python train.py --arch="transformer" --model="multi-label audio tagger" --dataset="single notes of musical instruments (NSynth)" --train_examples=184686 --time_shift_ms=100 --n_mels=80 --hop_length=160 --input="log_mel" --spec_augment=true --win_length=400 --norm="rmsnorm" --norm_position="pre" --activation="relu" --mlp_ratio=4 --head_dim=16 --fused_qkv=false --bias="none" --qk_norm=false --parallel_block=false --inner_norm=false --moe="soft" --num_experts=4 --moe_every=2 --expert_mlp_ratio=1 --slots_per_expert=2 --shared_expert=false --subsampling=1 --layers=8 --width=512 --positions="learned" --pooling="mean" --num_labels=36 --residual_init="none" --optimizer="soap" --beta2=0.99 --lr=0.00091 --beta1=0.95 --shampoo_beta=0.95 --eps=1e-08 --precondition_frequency=20 --max_precond_dim=512 --one_sided=false --adamw_lr_other_params=0.0014 --steps=2800 --batch_size=64 --epochs=1.0 --lr_schedule="poly" --final_lr_fraction=0 --warmup_steps=80 --weight_decay=0.4 --adamw_weight_decay_other_params=0.05
Rows from block 3 of a small multi-label audio tagger, named by matrix and row number. Rows with one number within an expert belong to one neuron, the router's apart. Each number is 128 + 24 x the weight over its row's rms, rounded and kept within 0 to 255. All counts start at 0. Numbers have three digits each.
Before each expert's rows are labels from the 100 clips, of 14976, where the router gives the expert most weight on average: "strongest on" is what is common among them. Only what is clearly more common there than usual is listed. The data: single notes of musical instruments (NSynth). In brackets: how many of the 100.
# router: slot weights (model.blocks.3.mlp.router.weight, 8x512, trained with AdamW), inputs 0-102
# up: expert up (model.blocks.3.mlp.up, 4x512x512), inputs 0-102
# down: expert down (model.blocks.3.mlp.down, 4x512x512, transposed), outputs 0-102

# expert 2
strongest on: pitch class F# (69); organ (59); note: F#3 (41)
router.4:163128188141110146096122111146125092141105110146149156171122137126125137138165117148145124133169142150191124118151144123124093099110151138154108119124118096167111116121120145123124145094169163150115141080152115156130118125155145079135093168143093129125147115124082149083118129142162181092099131138119121109150
router.5:162134179085099139126112125153146084157127103153130155147134102131118159129160095164129128158151143173169081134153144115127111096102127121135124087133142105174112122123117144114137134144140144156100157075123119159140103143138143085134087153117114096107140105113109157065121118156154171091124153148109092116137
up.0:140142143137129119083136111123146120127136118130135107149107116166109144126120156091105080130148106151168142117094085120132132126145127137111097141154108118124093103102184148135134127155130086130128141094143109124138102161136094113154116077126084129153076114112111146090152133138119133106116111111116142095181
down.0:139120138101150136152151067115128104139132151137111165121133127112125090156103129158150152095095145162122104146099094139159097139120112077117139121127137106128150122132139139118083143083123091116148123113130115115140121138122165157096135116077121114152175138118081147122122140109126156115167143184162137094129
up.1:128166106109144136134129143159110179173113136094116128146115142125196161136121115114159106158145093138163101100131079113095162134121106144156114125140142130150135129152145132129137120104124126144152127148122126178144132138118117165171133136128147123117124149095135138139133126138130091155142149110126095125132
down.1:138107120078092152131158153096138106128121146100116193152138123162116153120122146185113116101108123147181145098127122142134116135130128145132154145096118098103110145150125109093146138125114117133134117115129140119128137159149131116118100111120154118127117145160160100140133146103156138167132102123123157140103
up.2:128121112146093134130114105096098070110126115129144137091136158167150134161095115108113123132137128123109083127143135136138097124164132135129140111158123133131105134110136103170081131130104082116169119084117122142134125113116132108136139085167117108091095127099155104108142096144068141154130107109136135110104
down.2:138134071144109113145099112117155157115124175103134164124145141101144163118128099138129159103132118141133152138149094115121134163144140082073134153079089174118116129118143149081201176153137118133108112168089133095135134083124103097111148123137128149108148096120136098114113171124133112107138129147139124149126
up.3:125137131122156116114162107162134156092122123118119114145104158136117112154098164127118132167137115134172144147117159160114121153120150163103144157092139199097107141128099125133120133147105085147121130112147140137159157097113114102090100138144148137172135110139109119116157092121107152098140128130108159119153
down.3:122167104123135172129131137145128087090144141112134144171123144119131143142113141099121113206105125102125097132097101129092129159126137161092110171162139158135170151152117110093090106099105070100146161093113106136136086089120119167102111134101160137147203161158134103115137163131142099108169088140138125111103
up.4:110124151121124092131106122111117110123129074153148131102102115124105108177128105133100103141157168126163116130156133118105121126120149173145113096147115090127176111113155125171175115152155128156081125098125143081108155139125072100123104132129111091117130132135146141126160140122117124165126100096101118092088
down.4:148099111112111135126164125152153146120096182151129139057137128116147102100166123103178182125128141083163077113081160109092119151108114158107172096100129090102109097136140089120135160114118140150144105105159167137135132187110135110106168107130122134146115144121176133085120115108108129155134116170124172175162
up.5:108103127120142084109113146126109120147141109137107140132122104106062194140134128173171146113141175113099158137172113151111156135105180143122137130134167133076136145142142162133141154160182174104126155116190133124116138118151176125181138106125158125111130176155077102098090096131136098152110107141156089131115
down.5:131162130085111133117130126107182184148129115144126115132106176185156127127132108167080132102168118104104131133102097156106113095149156146124121101101098092162114155145108137110156141124148112118074136141070095115110107118090154110158175124081106120126158132114122123073124111146124102093122098118118101125181
up.6:097110156145120114128117135131127138154121115106149160106105121148126102139075163151093104097117134156105106139116113141147089124124110081145130122139095137110166103103135085135118118155120151129088110156119109132107088126082074159157124107123094113121087134120110118065143162138147154117144138100115146084126
down.6:094134110109120114132131064124117154110096113164157118122128160109117162141095182114129153162128096135159138156078104144148118153088130102126166143114131182121130143114110130127153144123129131150146112130125138095135135151131112138132118145128134119118100120110115106114126175100094121093113119123158101142095
up.7:104154148110150102082165123161122093099136130120102119077111094163109145121096151128127131138122128112183117130115142048111109099113140103146128157124158129159142111202117111110116140158118136126139143117115080108113107169096134100125117134144147106106185089146110107122117149140106134100105117135113174123109
down.7:126117150140132113113139120155139129175155109157101104104152158129105095126152138154106156177152153142126158125133134131119073084109128086126145118102124151105117114149147149152119151126142122104118095122144123137170118112132125102129113109093096151116112108138150151115149124127134116124114141113128099082101
up.8:119126141125105141115079120150108159109095113134141155094109165129134162124093133178127148143149150110118136107117147146127110144178107124154107120133122146091122158151101139141101137109125140133117109136146104136115114117181084150083110104120116152122103171117145131158133132139101126125145154099074075140062
down.8:141116116125149115112103098133147131094096136138160191152118094151140085163163103144150100124143140136108116104146104146150123151098141181090168070139097153156138148150130134121078112126149120120142152164133155124138154077113131114126100119136114133144123094118118105152105100151123154118106138102129124134110
up.9:113126132104116146117117157101119150147135139167128096101132095094141144182119137112139148105126139133092177135116135141098165093124133145148172143061185141113134137125117150132113120123143175150106116103109155128167133126106127161135198140112096124131144157170129154130118155178081137120108123122086090139164
down.9:119105156145117095106127143149111107112143096114157141137140130123123112118140162104105103120139132133137131135121167122125120163142114146119092072135139122151131122092121179161163118176136153148145102124095107139141179147167127149153158119135124151104130112095162145146123164159133111169120124121120165155162
up.10:115125155185175127119129122119125116150139130135119121152111134149115128159183121126184112163127105099103095151123135108115125143137141151101130150125165111080056159103101140136167152111123146156137125126117155141131093166129116142117092145131124089102131094100130116113147127086140129123110128181115116153063
down.10:117118120120139114139129134155112125129114119125154136142154101082105099145131158137114131175132179115170122186119131133090103091141125158148118103161125113163141142135142098164102110191126120131118098159145152178133155110115117084109143131116114127123110133140084122157103134149109152092132144145130121137140
up.11:134129115107148162092124114155140107099103184102089128129178133115102137128124127108104119140152128121146125152112176161089117169096157145146150131160142122137085106127133121093158161146141119109113128123116155128143181113120093141145148083111113130126157162140116161114119185144088100162124156136159139111123
down.11:126096125149137154103110160100165121108137133145177112099106103127113134089132134122093147122133114141102175108118113120116102120123139104163144107098096116105120160158123143164141139139111156117141164126132189136137132112129123115169131113159150134148106105161112122096139129097148096112124111098116174138112
up.12:163119164148104151160144129110092113108126115137111152103141124107169077106129121085129137116135122129112089148138117137135093136091117133119135115138151122118125122105084112145136125136123112144150092154115134151147142150102175111108108080089168112127182137124087130132166087117162154158121131145115101098127
down.12:138133132112120146201107091130195115111162136114146129141079092121097121143124145115111107144136164111151135128085146124141125141159128129108116142122124151132052107079093139105122121124174125111103111146136138114146136151124114096140121124135158101179091144155109094188138091150098161101132117140135118146119
up.13:108126110117158135097121129111109155144140159125124142134097099111144161106131161137089131081148118096151123099125114136131125134152147103130157151136111144142148129149110107172139122117088137122127154157155137075101136084133129144162138082102104113192104137146154117164153094164161130110132122156167109085173
down.13:146106096147152135100111162125154140088112067126156120137130118153132135126126118104171130130128143108130117086130128092176175099145125112133115139101128128128102140099149111110126141139088157107117120132091099104130132133142138139105098163142139166112145139114113110088106089134157065128132157112113156123113

# expert 0
strongest on: bass (83); octave 1 (71); electronic (64)
router.0:117130097131143159105131140111121176132141101136116144135126145137153117157088132141134132171094185105143151111132164167153130139118149100118121122161166099158112089140131149142180136132129149132100143133147114129076171170132157141107105114119163160113153138152082123136109106127144137128133174134134129168130
router.1:125126140098137165101121146107096154148145094164096112133098153120124111156116103109135117145117182126169136123140130131130152150125152109114129132122133134172090121110133136141156141119116156110087118117149104126103145139144173104115100159126127167104146102139096155115119096104147160146140155146111143137137
up.0:120114152115093130120099137105122145145140157166178158121134147108120129120100106114115157121106140135130113134137125123139130150134153167095138135108110134133115138135142121130124085093112115168164151133110151125087132150162113108160153101132118149145121119130108138129161115144118111163157143121157135122106
down.0:121162101083088130127087151098126128114128138170120099070052135154137077130107112127156147137131141120138099132135128139169106105074128129100145133115136137113120101129116151123140118141105136130148135153110182115126141133156098181109108182123124124126146153137100132139125118171169161159111137123119137095134
up.1:119146129102153137099106105104130117118129100136163122151159169150110123163114178084168105098103140105147187176121048175106124137088133129153150134128126118131121102138128129123133143105083093126106135152113121134133122140133144113138125090101087135145119181135162162128148120166116148119163113161164147127099
down.1:136155109107109143128132072109149133092140119118127172104115154076121127113174110098079115165124099121119131145170141109123182122113099128131106153150127138176119124151160159110099077100089142140100104126145150141130126155152136110113145106148132115132122112163091132117137148121130156091136131183112115122152
up.2:073100191167147109123141107138125131143128122102109152163126115113114116165157155157082157126143130125151100184116085101120142192118123124158117123163134107158131123125137153155111112112148095098146098111119154119094164143152118137097168151109139142099138105132131147145141148132135150168111160142133117063170
down.2:131163075135110157124167125165116130133147111175141146126128148139133111153151112091130135191125159112093171155144130125120158194075137128140118141150103122084114133129123160125102121147138144153104089123160162170129151105103129137144154089112112114134122100138149176114141072117104176122127129077143073145101
up.3:130117128100099150125149152101078121149095141164138120154103097076106134116149117087118123144081129149102140127161088147123116127135101126136119092080125131080137118119118140101122122123113160074120155110111206157173125166186131088151106123133121119118130130153144116129129147149108078158122124116134136152155
down.3:102161154132131164134155110106189147117155114142108119142129190163116138154115126150102118151148093135101147122155090157098149085167138148130126127128109143096139132079119102105112113172138132144142162124118141132116154097136150123128124159158129115114138122122167117141122158142149128109104161146099128120157
up.4:105133093127163124106156136123160126124133118103117119129080080138156149130161108102154107138131147142098133111145094127127116125094136147140143168125104111139131121127141138122127129144143140104085119122109110105124132147093109118090096092144111118195124132174143107095135107108111115130101085156081127086106
down.4:138113110109144095172150109134126102108109109100188123125108172171151179124155149131103136141115126125145127108104115149131118130128122146113124124081154105127096116168082128133117112099138151169067141155136146128104126114132108135104129129089118172122120145151088136131119142157134128137096144126176180121141
up.5:165124153140091107155150154139143141149152154113113137071128153166152124101138131129143152081136137143137128105160109140123139103151144127097132121140093139142112104140131108120128091051146150110161168133135124147128120119145166156145122127103140094158158142114115077114114103130116148082145096167162137057131
down.5:156128115135101136106130119105147090115180105120141134132184132090166093123218169131133162116136125149090159135130154114116135086149097124107132123133134122140115101136147122179123134117155123152143086120135115130164132160106100120130128116089149138115107097095155151122152135132107144125111171123070147144106
up.6:141163092104125107143102132146150057095159130134130082151153157119127097083137144157111109153133135114106135093124109122073173069163121113180081133097151113109145148136110126174132125093156124166150147151106087091092109147161130154116122146141112097160130154129135123153154124111141122094133150159096148121113
down.6:142161114136143098137136120085156110137132101117103124125147136132175118125100144142149118120091138117154101119102135076105131125113154130115126101110130133166125135110164080145115147123139128107156099109106078085115128124131130107152159132060112134104081128109149162137149161120143121122079139130132128130117
up.7:120168126152162125072071093142141099136118163108119169106145120099119116108120138172116107157104156121127110093154115125114113142113144140126120153100114151126139128089116116125121107126174123127128116096147163132123106133131107127119151101125128134167146132091135105115108132097146126146141163125060152133151
down.7:146103144139154145150128163144120115127132117111137138151104099132156128100108123135136148173114129116116102163141156151091130143178107153116105157124125138144136132129145106156171119071108139111112122113101123127156117127125120127138152133151116173152099138083100161161122117137149129140124126089130142108095
up.8:168126157117142102098160139117121108129121131136130150115155148144145102142149176160141100112117132164138119110114125165105090102084103100138123143121154114134144147130109144143142124143190075095097147147145116144115146145121122140133103102133152122132137145139162119121119150152085116144146131121132136103114
down.8:151150086106114129120142102136132136099146087120139144131087140120108105131129125102092138131114106143088119137139167167112111153129127096147103137090116148149105128106099129153160114108116084126123113120069122135116113164110101137142082182144099144132119095152118086125131129141142094126104118137149110130133
up.9:114137075131165159144111143130107106127149160137137149179137175139165155087100140141170127141050090098146111154102130141112140168175163112125134101105120134110139115119132069128165132146113191102156103144116142132136120142148158155105117121118131084114116124153112181136116114108120118159132122085129086130128
down.9:094115145108171157168137094107117125107122128148127119090084122094104075153135099137161126127118155135143175104122122104108048128098146127133128104105075104104121160115154144147105134087087143109137124105175154149147114124131135131109083128100079154113114125114126103156130175103158107109139150130119119098147
up.10:092175113142171121125163172125167119113135128150096109129143117143130162153121105064117112170172118112134133128141091120112140173122131122106125115115131104124095119139127101153118151161144108116145101128094121103156136127146137148125128110144141127149164148136132132154138148171136069118127117118137083118119
down.10:156117106136166164115124134121161118125092100108116154157176158138143116121170101097137167094129143145143088166135131105123097143131154089145138156102124163124095129127159134154149110126105157127149124133148123130113137130126154105110114147121102107157109149146117156128115125123092119135150123190151116178142
up.11:104106131126138120119144217179183103146141149151163108135141081101091138121066122102125126136153101155141137111109132083144161103177153111136135127121124114059126113175149141154119114105094166132128129137101120102129115183142097156151121099104149097095148097136133093123137129069135094130143169119103129097097
down.11:147128122135143138157121144140131107122099158127121121144129137133156091141140149143139122087147135124128132124175078139154099151123156108137114112125118135094132180130108104121084104126176127118122146090129128136162129084171132139125175119110145139136132123148139142131099115156156144098143144139150103123108
up.12:098145144118097144119132131136159140154075134122141126086117131123117145171176139127131130130105150146161138163123122115120081079088126141106127136090141124069132133107151121080151118108131141133172102107097164137135160149125101154141161119110084123137105166130099098146101074158130116103141101143138129144109
down.12:174170130153115100148131144139118158122122140137144142077112133153132162141134161166112115143127155100133109135115152105155115138102101141103081124111152162141172069163161121126137093111134177113150123148152137155175098114121084156141105107150113129117124178168113115114128128112123138114142139146078120139130
up.13:142144143105103114141151152144142122106108101118084125101118107157143124082121131124126091185130164130127161116089144104126128108122137139122122129129129090129176146105144103175147119119120162132152141103145085133125133160092139131144100153128088164095137108142133150208138155103109144113090108146100107130097
down.13:079124082153135109145137181164132163137109167140112120111146105109114134161144104142098117087138118158146131138091081110126078121101096134086138154101159126124104127132133093158134094124147139127131111133126107155149153104082137136105140110107133101159150174108125090114119151112135140173189165136098139143097

# expert 1
strongest on: pitch class F (83); octave 4 (42); note: F5 (29); note: F4 (29)
router.2:163114108144117140072167142097104148124133152130118128121106098112099109128121088123122151134149120091119126137118117139144146140142086140187130175125110128097112125101136134155134094095124126144142142098096096097139153099162159117115157115125077088104104100121132167139108126133112126107170115105149153137133
router.3:151166118162163084097184154135122205148122132142134132120119089152111110149112091104165163136116162105153088152151107157121123162127094137144093178091120124116119103086136161130088150087164154104113119108093130146133122157168169111095163134109089108138137112113101112085105082125150174129138079142129205126142
up.0:123127129106147154163158151175145106129076139089171137118115108153116167156149119145130112130093125125138112140137155132112119083155128187128143088117135144155142145165090121120128129159091147121106094118138115109130132109114090114116145105151119161148146133115111125151108117123152139100104127122153114076106
down.0:124091158131123129124134166166147130151107121120103142098169123153100180083128156135118142142107096110172123136089111132185109119104121154155169119129090176111153155122089153190115141115142142158169146121145129134163103157117131110106119138145114125128132129078164105142129148136142113139150133134166174152125
up.1:103111071124077128100137142144118121128123105112151181152160129175089142126179068113070122161131158137102128122123139137108130183110159107123081132140132118094129111177084114158163130104123104137127144172186124091121129074144131121094114103145125147155157135111124145096117129103095095071125145134145152153122
down.1:127143118135125118181110109121146112116130121083130134168134110112144131094099056176114128109117114123164121114160142085109146125112115130100138103130132123136108118144100142142130118126169127124164114135134111142142121150109106140125102147106117158130134160145140087091105129149135091095158131099151085128119
up.2:111146159117112124109143163095148162086160114142156106142180148094128136154175118172101150095118118093124154126117148108160126177078114156177130134155138079147140127089134139125128138113105105146149138162093140109145150134108122096132110118120110152166111126156118106135122141134152121118063127127175115150122
down.2:132160121166103145097074087111065083131131162096123135086097149104156095113136140127148111137093116132101119101114125133105117114128142123142130127158125149116081106138109153148099094123121130138121158105142137104138087127140147105094166135143115192122115137153103134159120114129131136150118124168118168159092
up.3:148103151127158094123122115103123152118148130119142142102066158139120139128136162179134132131121125120125097131134130135148129127141111101114114124159112156115126128141109140130108119140137072110127124181138122127142111154161120122121121137114131132108146165140098123125150125145129109163106128133088102152152
down.3:130159147174106128113083110107152133094154161102125150138135100093143124163139149134108095134128151136154143085138145110170141154168117128155122115158105144140136124151171125151146093095120128169130184141134102114134079093113127121099152111099160120158169103131130146136096105136165142088102159078136091147129
up.4:150117135178128118092142106157174176131145140099112158111133100124168117172123140133169118116154173165128127181113141109102122135149110100114153122113125134107146110133133130161115113138119132139092122124146140116116102136133107128143114145170120158104125139137076104159118150108151155135119107146113164064177
down.4:160123144163059113174112134143095108135149124107127120160087119119080091177108129166114132110111090152119128105103086113093149082136081160137147124104097116107193116075125145080140162138162119112136138117141145108138129112155118107168123089152140140137128140163156150112131173119120157098138152107154102159114
up.5:078137132123135123101145142169125098174155109147137098133098101143132100111150160098170144137119132125100101145123160122071124112143110143132142168103119126113126138177114116155171094093091097072154177122109104132141092104131121119171113153116139109097093134141172138145110165122130112122130104183162125131073
down.5:186149153094136131095093103145115161158135123094163119158129161096159093109114134076131082096089083130156138123181153160137130100138133115110119147138140125144100128113143124143131124137122129143154093086157119106177101108142129152110131119107112115175150150088102116150186085085101105123115105128127100111096
up.6:175155114108148129114122134063154108090129133160141145107132097124149169122154093113150127084154137129146108097165149162157161137089133088097130160113117117130148154101157109091154140128137100159150107125135154116129126142150113101121081138129129101139121148151143110118135116153103135098105105134123115153124
down.6:147086180125132145126165115123093104102126141131105136101142109130119099139128137100146135133111103126154124169121136071089115138111134095125148143121111101126116135117113158158133154145123168114149118091097111106151163148130123097145148153099150166105077094152126102102087153097096086165135120131168133142116
up.7:137103159139108139105087122117161122126160164150161099128157120165122133114119111121109113114097068104103150149119152134101135131119080135116145091140147110163104135173109134109133127142173148094135105165096123072109193175098116150107118093132119097092173098108158152113126158141134161093140123128100124120149
down.7:126099126102153106146131127124095124134101098130075102086127165123123165187118079141134090086117140140099123159147096138157176135132154117120137081114133135144165105100163096140186123145161119161091177140170136179126147114132139144146142161129074124145135120158115141098108128141163190103142125129140114105135
up.8:153129109150145128130092132118158129116131145136121174160121127110128119107136185122143111088095133107109108122098100138118111132104089148176129098129125193071131098091121135138087129126087182116109105167127146162103123145154128097112127147155143097115115141146104153130118125158125092096188108078115117158148
down.8:067167168141174119127115119143093131122133153110122109091102119152116094124139102142123167162152126137096118150139129149098084130154153102104144121111130145115102125129123125141181127149200137135103117091102162138117104136155102149146097149115152145109150101124172093097131122075101129108133137148107115143157
up.9:149158116125125136153078169121092115138092127112137138137096169133148110120091078147177156122174114120147172167165174104131124121145131107145159154125172159080155127147137143139137149128140147154114117158175132103158119120096165164128114146133154148089137142111133121123103121161128128134156132091121113129162
down.9:115103104132137133134182095130139186110130134107086115124117091119105124151176149114120098132085133104097071126182110120138187118167083157081115141167141132124099164141128116140173108117145120115153097142140168158141124090138124123151142074129141111113096139180129114116115111130107125131140140138129111126130
up.10:119115169130128139141122142121138129154110150126118113087179098149106088105111147126112097119141165131163130084122118133101141119098114142128145113123116118131172097150148130136125117109136141151118080090111122154086094117154096072137161139114139112140124096096113133114121136055174131140134126115179090126080
down.10:107124102127146124158092151108132129120137086143129129127137147143098089166108132125122118167082100112093145133109114114129107132137105126115135158146078119143098110133175096138132131119115075134131142102134173118127141110082115110121124097189158186139148114092119126151109105107117111127076121104088118124102
up.11:107108137117147124120132130144188144160132164147139139126153117119151140126118108134091151139174141109087201140149112117149114139119151138130111130153153129118123072088130131110121128109130137122175120163132111119121101174154107137085115140115118111115133119081126140101090147112141108049172191127148117163118
down.11:149128141111185122096120120126116110109088139138127123131130093123138123159123183064143138129130149154116156129143116113126133134082147117119109148129126146112157158152095106070123123118112150118102133154139168149140125124152105095120098159119171128143144117093121146120134115108103075138152105090097085100130
up.12:159150143130152127127086113138095127140161116181099113133120151123116098107112116125131120156130116152116132108134145095114092135103100135176145155111103132115102200136134146140144144145120135104103114136083088122124117127104108152101146173157134115136152182119136136167147127142151145096114151105137131129163
down.12:133130063130085161120134114154109142132112146129159133147115172160108130140134123143161147114146138098155159162073106129143157168104137114168090132132100086126112079108096161098126151145115132116162138131136151167117135105160169079126131107116157105157126104149143150128116093144182149098163106130135102145122
up.13:131126139178115089106132153148107136124043126132078126160135113141134111142139106143166104161091145179135132107129089131138125076122129119125130103138145134086078137104087171112122124127164134095124142105105096172118140095172124110093125107141104186148142116112105120143147142085120099104132085156129162116170
down.13:111146113085134152124121090118110169113139143131105148140111112101158147174148131169137167084121128151095119118090149094106149133141127137120132137156122133116158126122107129160128111162091108124125163073103115080103098115120114118101134090115157116095094108070131144148110093134124108146129131140164124119140

# expert 3
strongest on: pitch class G# (71); octave 5 (38); note: G#5 (36); octave 7 (32)
router.6:107093161107081150140105123146085136126129125137109131144102191128110138134156140123137106146148115143173148165127145069150098140133087169142109117081147117107117158126105123097130124112147099140112137134131133150122131115137127086202107157114126159101187136134117119114130134115114132164130108129090137121137
router.7:133117155103138115141147105124095167203140104127105142138114164149095134137092153121147130140163098123153139120120103076108138144123058154106119107099155093121133159142117126121106132129137131163121141155089122136130137115149106110176121118091115143110191111145106154102127139134126139144115134122112127121117
up.0:117134151112101148112117111087134121155124126102098106141095132133154114089189133138112160112145067133117146101103161146124091120141133142137091133131139143173149157128136131132140101146087137129147142123128123138156077097144083128134109144085077128146171117116129128094101192154160115113123133134133108103169
down.0:147091150094151140122138145133164080130136145151176150080137164113150145083106129123128103146176119093141139151113107119127099091138155084106104159079159090089119132115102141127109189141105096106153110171114129120111152160130138130176140136160146123108126141129144132132133125107148104134120083086136088132118
up.1:154143143099155116118117107137121093130153135153132119171073076079140120118105166091093123093170120129136139157153096092166112131137120124138116129123128116133135094136151116084109134125131117118086130122129155111167139146099110118110156105101114109121140108094140184146105162119095108108131164122137134110131
down.1:119158112136143138084116129114124132108123121133138171140148112150136131119093175147153113133121093134089112125098087113139148136139106141104087136166131111152116111090165083129106103120133118142148089131184190142136137102117094152117082098141162123161123070118152147125133127100128138119141111098111115101146
up.2:109137115162129152131147140119122127123157119123078132162115130139142138139109125135178131153162075107117091184122163098096154153085174174094146125142122173126147146107159148118121117114143114094119138138118133133128115134103121113126137135114127134099125110155132130179131114146128159111130101133127123180115
down.2:137096135122143146123138095091125166085120161137135135112104116112147128121155122147167120088157159129133133150139146086088102092170113109136121115089145148128140173144148164151129105141144149098094151149151126085122146152151138103161145132173110071099164096080131115119159122093139167131182103123165129128141
up.3:148092140169098126114086121135117124165143172126092124117121107157152134133120156150128078109123147167130113132122137173128129126134148145089115102100156153104139156131157125083106090132131131060141149137124125089134103172145127119137157123136122111093144149109105116135119135132096119113141127165146136101124
down.3:119113129107159133142127138158103125094093133108174134123132126108123105136147080110113124135141059118164103137100150163171130109105096143161134125152135121155110099095128112139123153143125135128086131109167107108133105143088128161138117114099172201105130152118091115140121127122141097137131115138156138145118
up.4:103148107124130125084145112129134161112105171150174123111142150095114108164124106127086115175142110123095107182138115140140137127144161122112116149138094143136133091148159129115134140112135066142142109127144109118118158122190146136165096118120126103106094130137136121119153146176094127101154139141130125132127
down.4:171160130185120122133126056099121135116139123136144147176177123108117135083108098127096125106106136136120118127106113140139109162155141108121155137123127120093171130126140138129078125135099127173161096156127128129165124140189121123142153131122128110096091097117122117122119146138079126118181115106136100113129
up.5:104112109110133150139122116128144130141134107131128117118114122117137153131129108137124147126124099144176114122131115133125108095179139166122124166105125139128159161133172193107103115113112130124145135144125085096170135158163130121126135134130163152159132129116127112117109119138147126117154080136102109101136
down.5:160141093125126089143132160120115156074108141114121108128137136121105114118137090146131124141094158131162117131124138123103106142120114126111137111132112129042065155118137142131142141146157127147125117085093118115145104149150118131112090126084119128170133111082142087158153090103116095145161155083136136143078
up.6:143112109135147145142151158140136107155148123112150145106128148119152139126095136153113127123088106082110113140107096134124099102158143167135133134154115104124130078157125136156160133136118123158099135142118143162147133124123154092102149090136130146149157106127138128069164134141108101139112114124162129084131
down.6:141166118103113114133190144159162151082161169135098135099112112109132155121115082147099106087126133131168119128152102097110168121141178155126155127160161119174170131112121083138146134074161126128157089140136120139131139108117147123111135150150136128116133157130139123119116149099141127139095119121133189133104
up.7:090161138152135068135110104131121154102094123164107131128104123092129109133169113147149139077138137092099127144150102167171128142093130133132116150137131107150148128160098128140113096119110098064130138107146112102120116127107188121119114087117123102091162113138101133165103117094138154141096127137146151113117
down.7:131138147129168152115113127124101134133118128125142131161123092121096136070076149102146118144182100134125148134103146121139141115155101137119128116125143151176095127185102087095147144143160140148132074104124118128098136110121135088089101153106110128099104077116142141173153140131134120093110100173139119086131
up.8:099100114112137159113114153127148144124128122143122122120146100118124159118108103131106134127088122154102149119094125154125133136151107134117113171111100103147143104141123109116125176110116127151128123227143116142127122106120150126120128130124128137139139110128090127159130169144096087127154115115100129120129
down.8:094108145106130165076143119137146104108096138098123129105107145146162127118168085157123110110123112111153128155128130119145148111131121103079190132170156101137118146136136127098162108151098112130126143135103103136126055137178129109176111141107050161111109101102084133192133166106150123120116150126098145094129
up.9:113084112146106129152126145126114088111147141141093119111133138152129156144141119135149063113151085146135128153146099122126151143190175099104146132082133135169145079112161141120172111152083132102101153117122142077132111137114138107176102140108148127121126128113117132115100120167122131088095111130115120128143
down.9:094135135125140128112121128159119102128141104138153156131176086133141129093168152118162171160117150111128128113176133168154188163109135099166140101113188148133080180126139107130126116134169178151173105160151117143111133093107126160128161121145126110126090143118118148156139145128130083123159139128133152149122
up.10:142156128093133134132099142124116100115154141139119090153061153130120107106105131135144161108091116126120113132183144114096136114149095119091169140123118132134080132178131077115139122165133128114103096174156162153132149154176120154127117136102098123179118120117074129146129167105155122157115094131158136101129
down.10:098119162154150127080106157188123131123123138127100140180123098171152128106139138102128134112124084142130154105164113138117144128104097130168137148155114124106140133171110112127099137100093155104153159130125115107124155114119112140143146159129070108120131121121149181120088083153109133126140136152122144140101
up.11:128137121141075153123138173126137151175096159112163143136151149134119135154153121140118134134102142176157133120102132150127105154175130101129123115155114120100135149152154140107098180122133098131100124167112136149067146149146073159150146167123136158167167146136114129134134123136125108149119137137087156112051
down.11:114135145132125125111132128135127132140174158086146123122085171166144117156126134119147084169146126138155114171082158106153125135141116111146100105137125162092165122127100102155122100155141133119080122145127096079120116121110162076127155125117131128124124118083128102114100157143139117151141144152170123119147
up.12:124124112164121131069152137118144110109089087130100131141115114123135098125145163130112155162139152155144099176150149110160112086160047149174145123139136109121084159094114124150132110101138156090091129131117114122138107147126150113127113085069149078123138115104080124120148129139141168133085164168095134142143
down.12:165137161154140138128105159120121154133122131142101131134130142102104123142159090119122144117141162127080091127145087100129151131104118090103112134093115163102141139159142166081121146141087115094108151118100104097153163115167128143119121097122154129097100148149128151146123089107127156102144107101121115114128
up.13:103130117090148127139162132155159118100128113131149141122142105144133094130104140132149092130149125112154120123151109115121151137122145115125119104092146086157149123131136126180116139124109139118089120157160138107132127130126128105114107150150132177106111119140153110163148116140124157130136138109136161126134
down.13:153124131149130076137131100110151149113147106154109115117101095143091166122149128123140105106085175143156093150176107106115156110143147128164170123101136128116101137056126093108114122114113113143139089105122129111129135099103106110090085165122110150128140103141096112077167091142125125148104129130125093109152