Weights of a small multi-label audio tagger: layers 8.
Rows from block 5, named by matrix and row number. Each number is 500 + 50 x the weight over its row's rms, rounded and kept within 0 to 999. All counts start at 0. Numbers have three digits each. After the name is the row's rms in percent of the matrix's.
# router: slot weights (model.blocks.5.mlp.router.weight, 8x512, trained with AdamW), inputs 384-511
router.0 093:484430487460502532516488568548532538544473519465497503585475546449588554559480543476537553504442530507413509468459513536430413512581545442528459524508482469399512425515457496536526489485478552553481514488432482459453473513440403576509447629543537531487464447445473498433536542481604549459518360446497562524489495420570479552508527516428422569444437502513652533468396459536488518429382
router.1 089:537518548503484544463501543466508613522509460526487494533453507482500570572394436488518517525389545586443500519422577458459396464551570460509468454580466486413521407469548537517519434502531506545532509431484447480485517479435537582457496551514555548447506454461511458470556591505581557484481504568500497520466531477498417509522535537442434591407437584509586447468386480490522525405421
router.2 123:534560562538572549552522513560612521498436509485489450506502546520518505548528547548523550483500535627488567532468524469499531542448546461530440560447464582410582515573498561462542457504591518549611556478579520573575510500573553536524503558559549507510523508539602565519566595504528534610543450524549540518549459539469526479545496523503528488426576458477573579492482536541577443536495
router.3 091:540526480532564573447483545595532465534514525450578506554503583512510549574491541494444535457453475609486579578483526502511530599433489515593478543433441540460585474573504590386542535595571491531599538402542466531560501585570492523479446594544522490500561579525577497537537510547586531655484449507567553557458527489493501475534488517498469518459472564528620534463465578544518453548472
router.4 093:537496467543424563414403516573518507469461541507568506456480555490549502578412457458436550475430495561478485557456558482367529545468533464541531528569568536516573518506461510522495460510578512509487567386472439545509572565495465463497585545526508488433514584486518539521609541517498543520485487468522566518460575471577535403571555528488469433493479559562524518471517457480514513442426
router.5 110:545492480591511477425415467475472471418455460464505465415434457528541548569428463427466509383449490508548501473555625506342566521454470456472565558554602565522498559526524513516487470505529499425465524466479502518514643598519531509588633504499529500480509518560504552513610526487468569502490507490585541452479548479494505504509550522480517492531550549602499546512458474454534494408520
router.6 104:487553487560453509521458543498522534501455523473506595440505551541535439546556528472481579443454461546451547624465417443527525554566507489546516431452518598477689511514474501517490516464540438508546521450518445587462494519506422380453452522484489490436503573401441514564479526545553511505505528515467514568452538432516541561537462611494546457547480546489473508441491529565473485537485
router.7 092:530521443513398503508452521580600520505501501534531620497577596555497439534574478505490540507473501553463457598445403476479541549556487487543529444497474496492674518470530444487484489485558412528565495388478431557421543499484462366434504539509454522459499581467458533567505526479498464512524487481472500540430532524538534509575399607532498487511468567522480506449453468489510462507445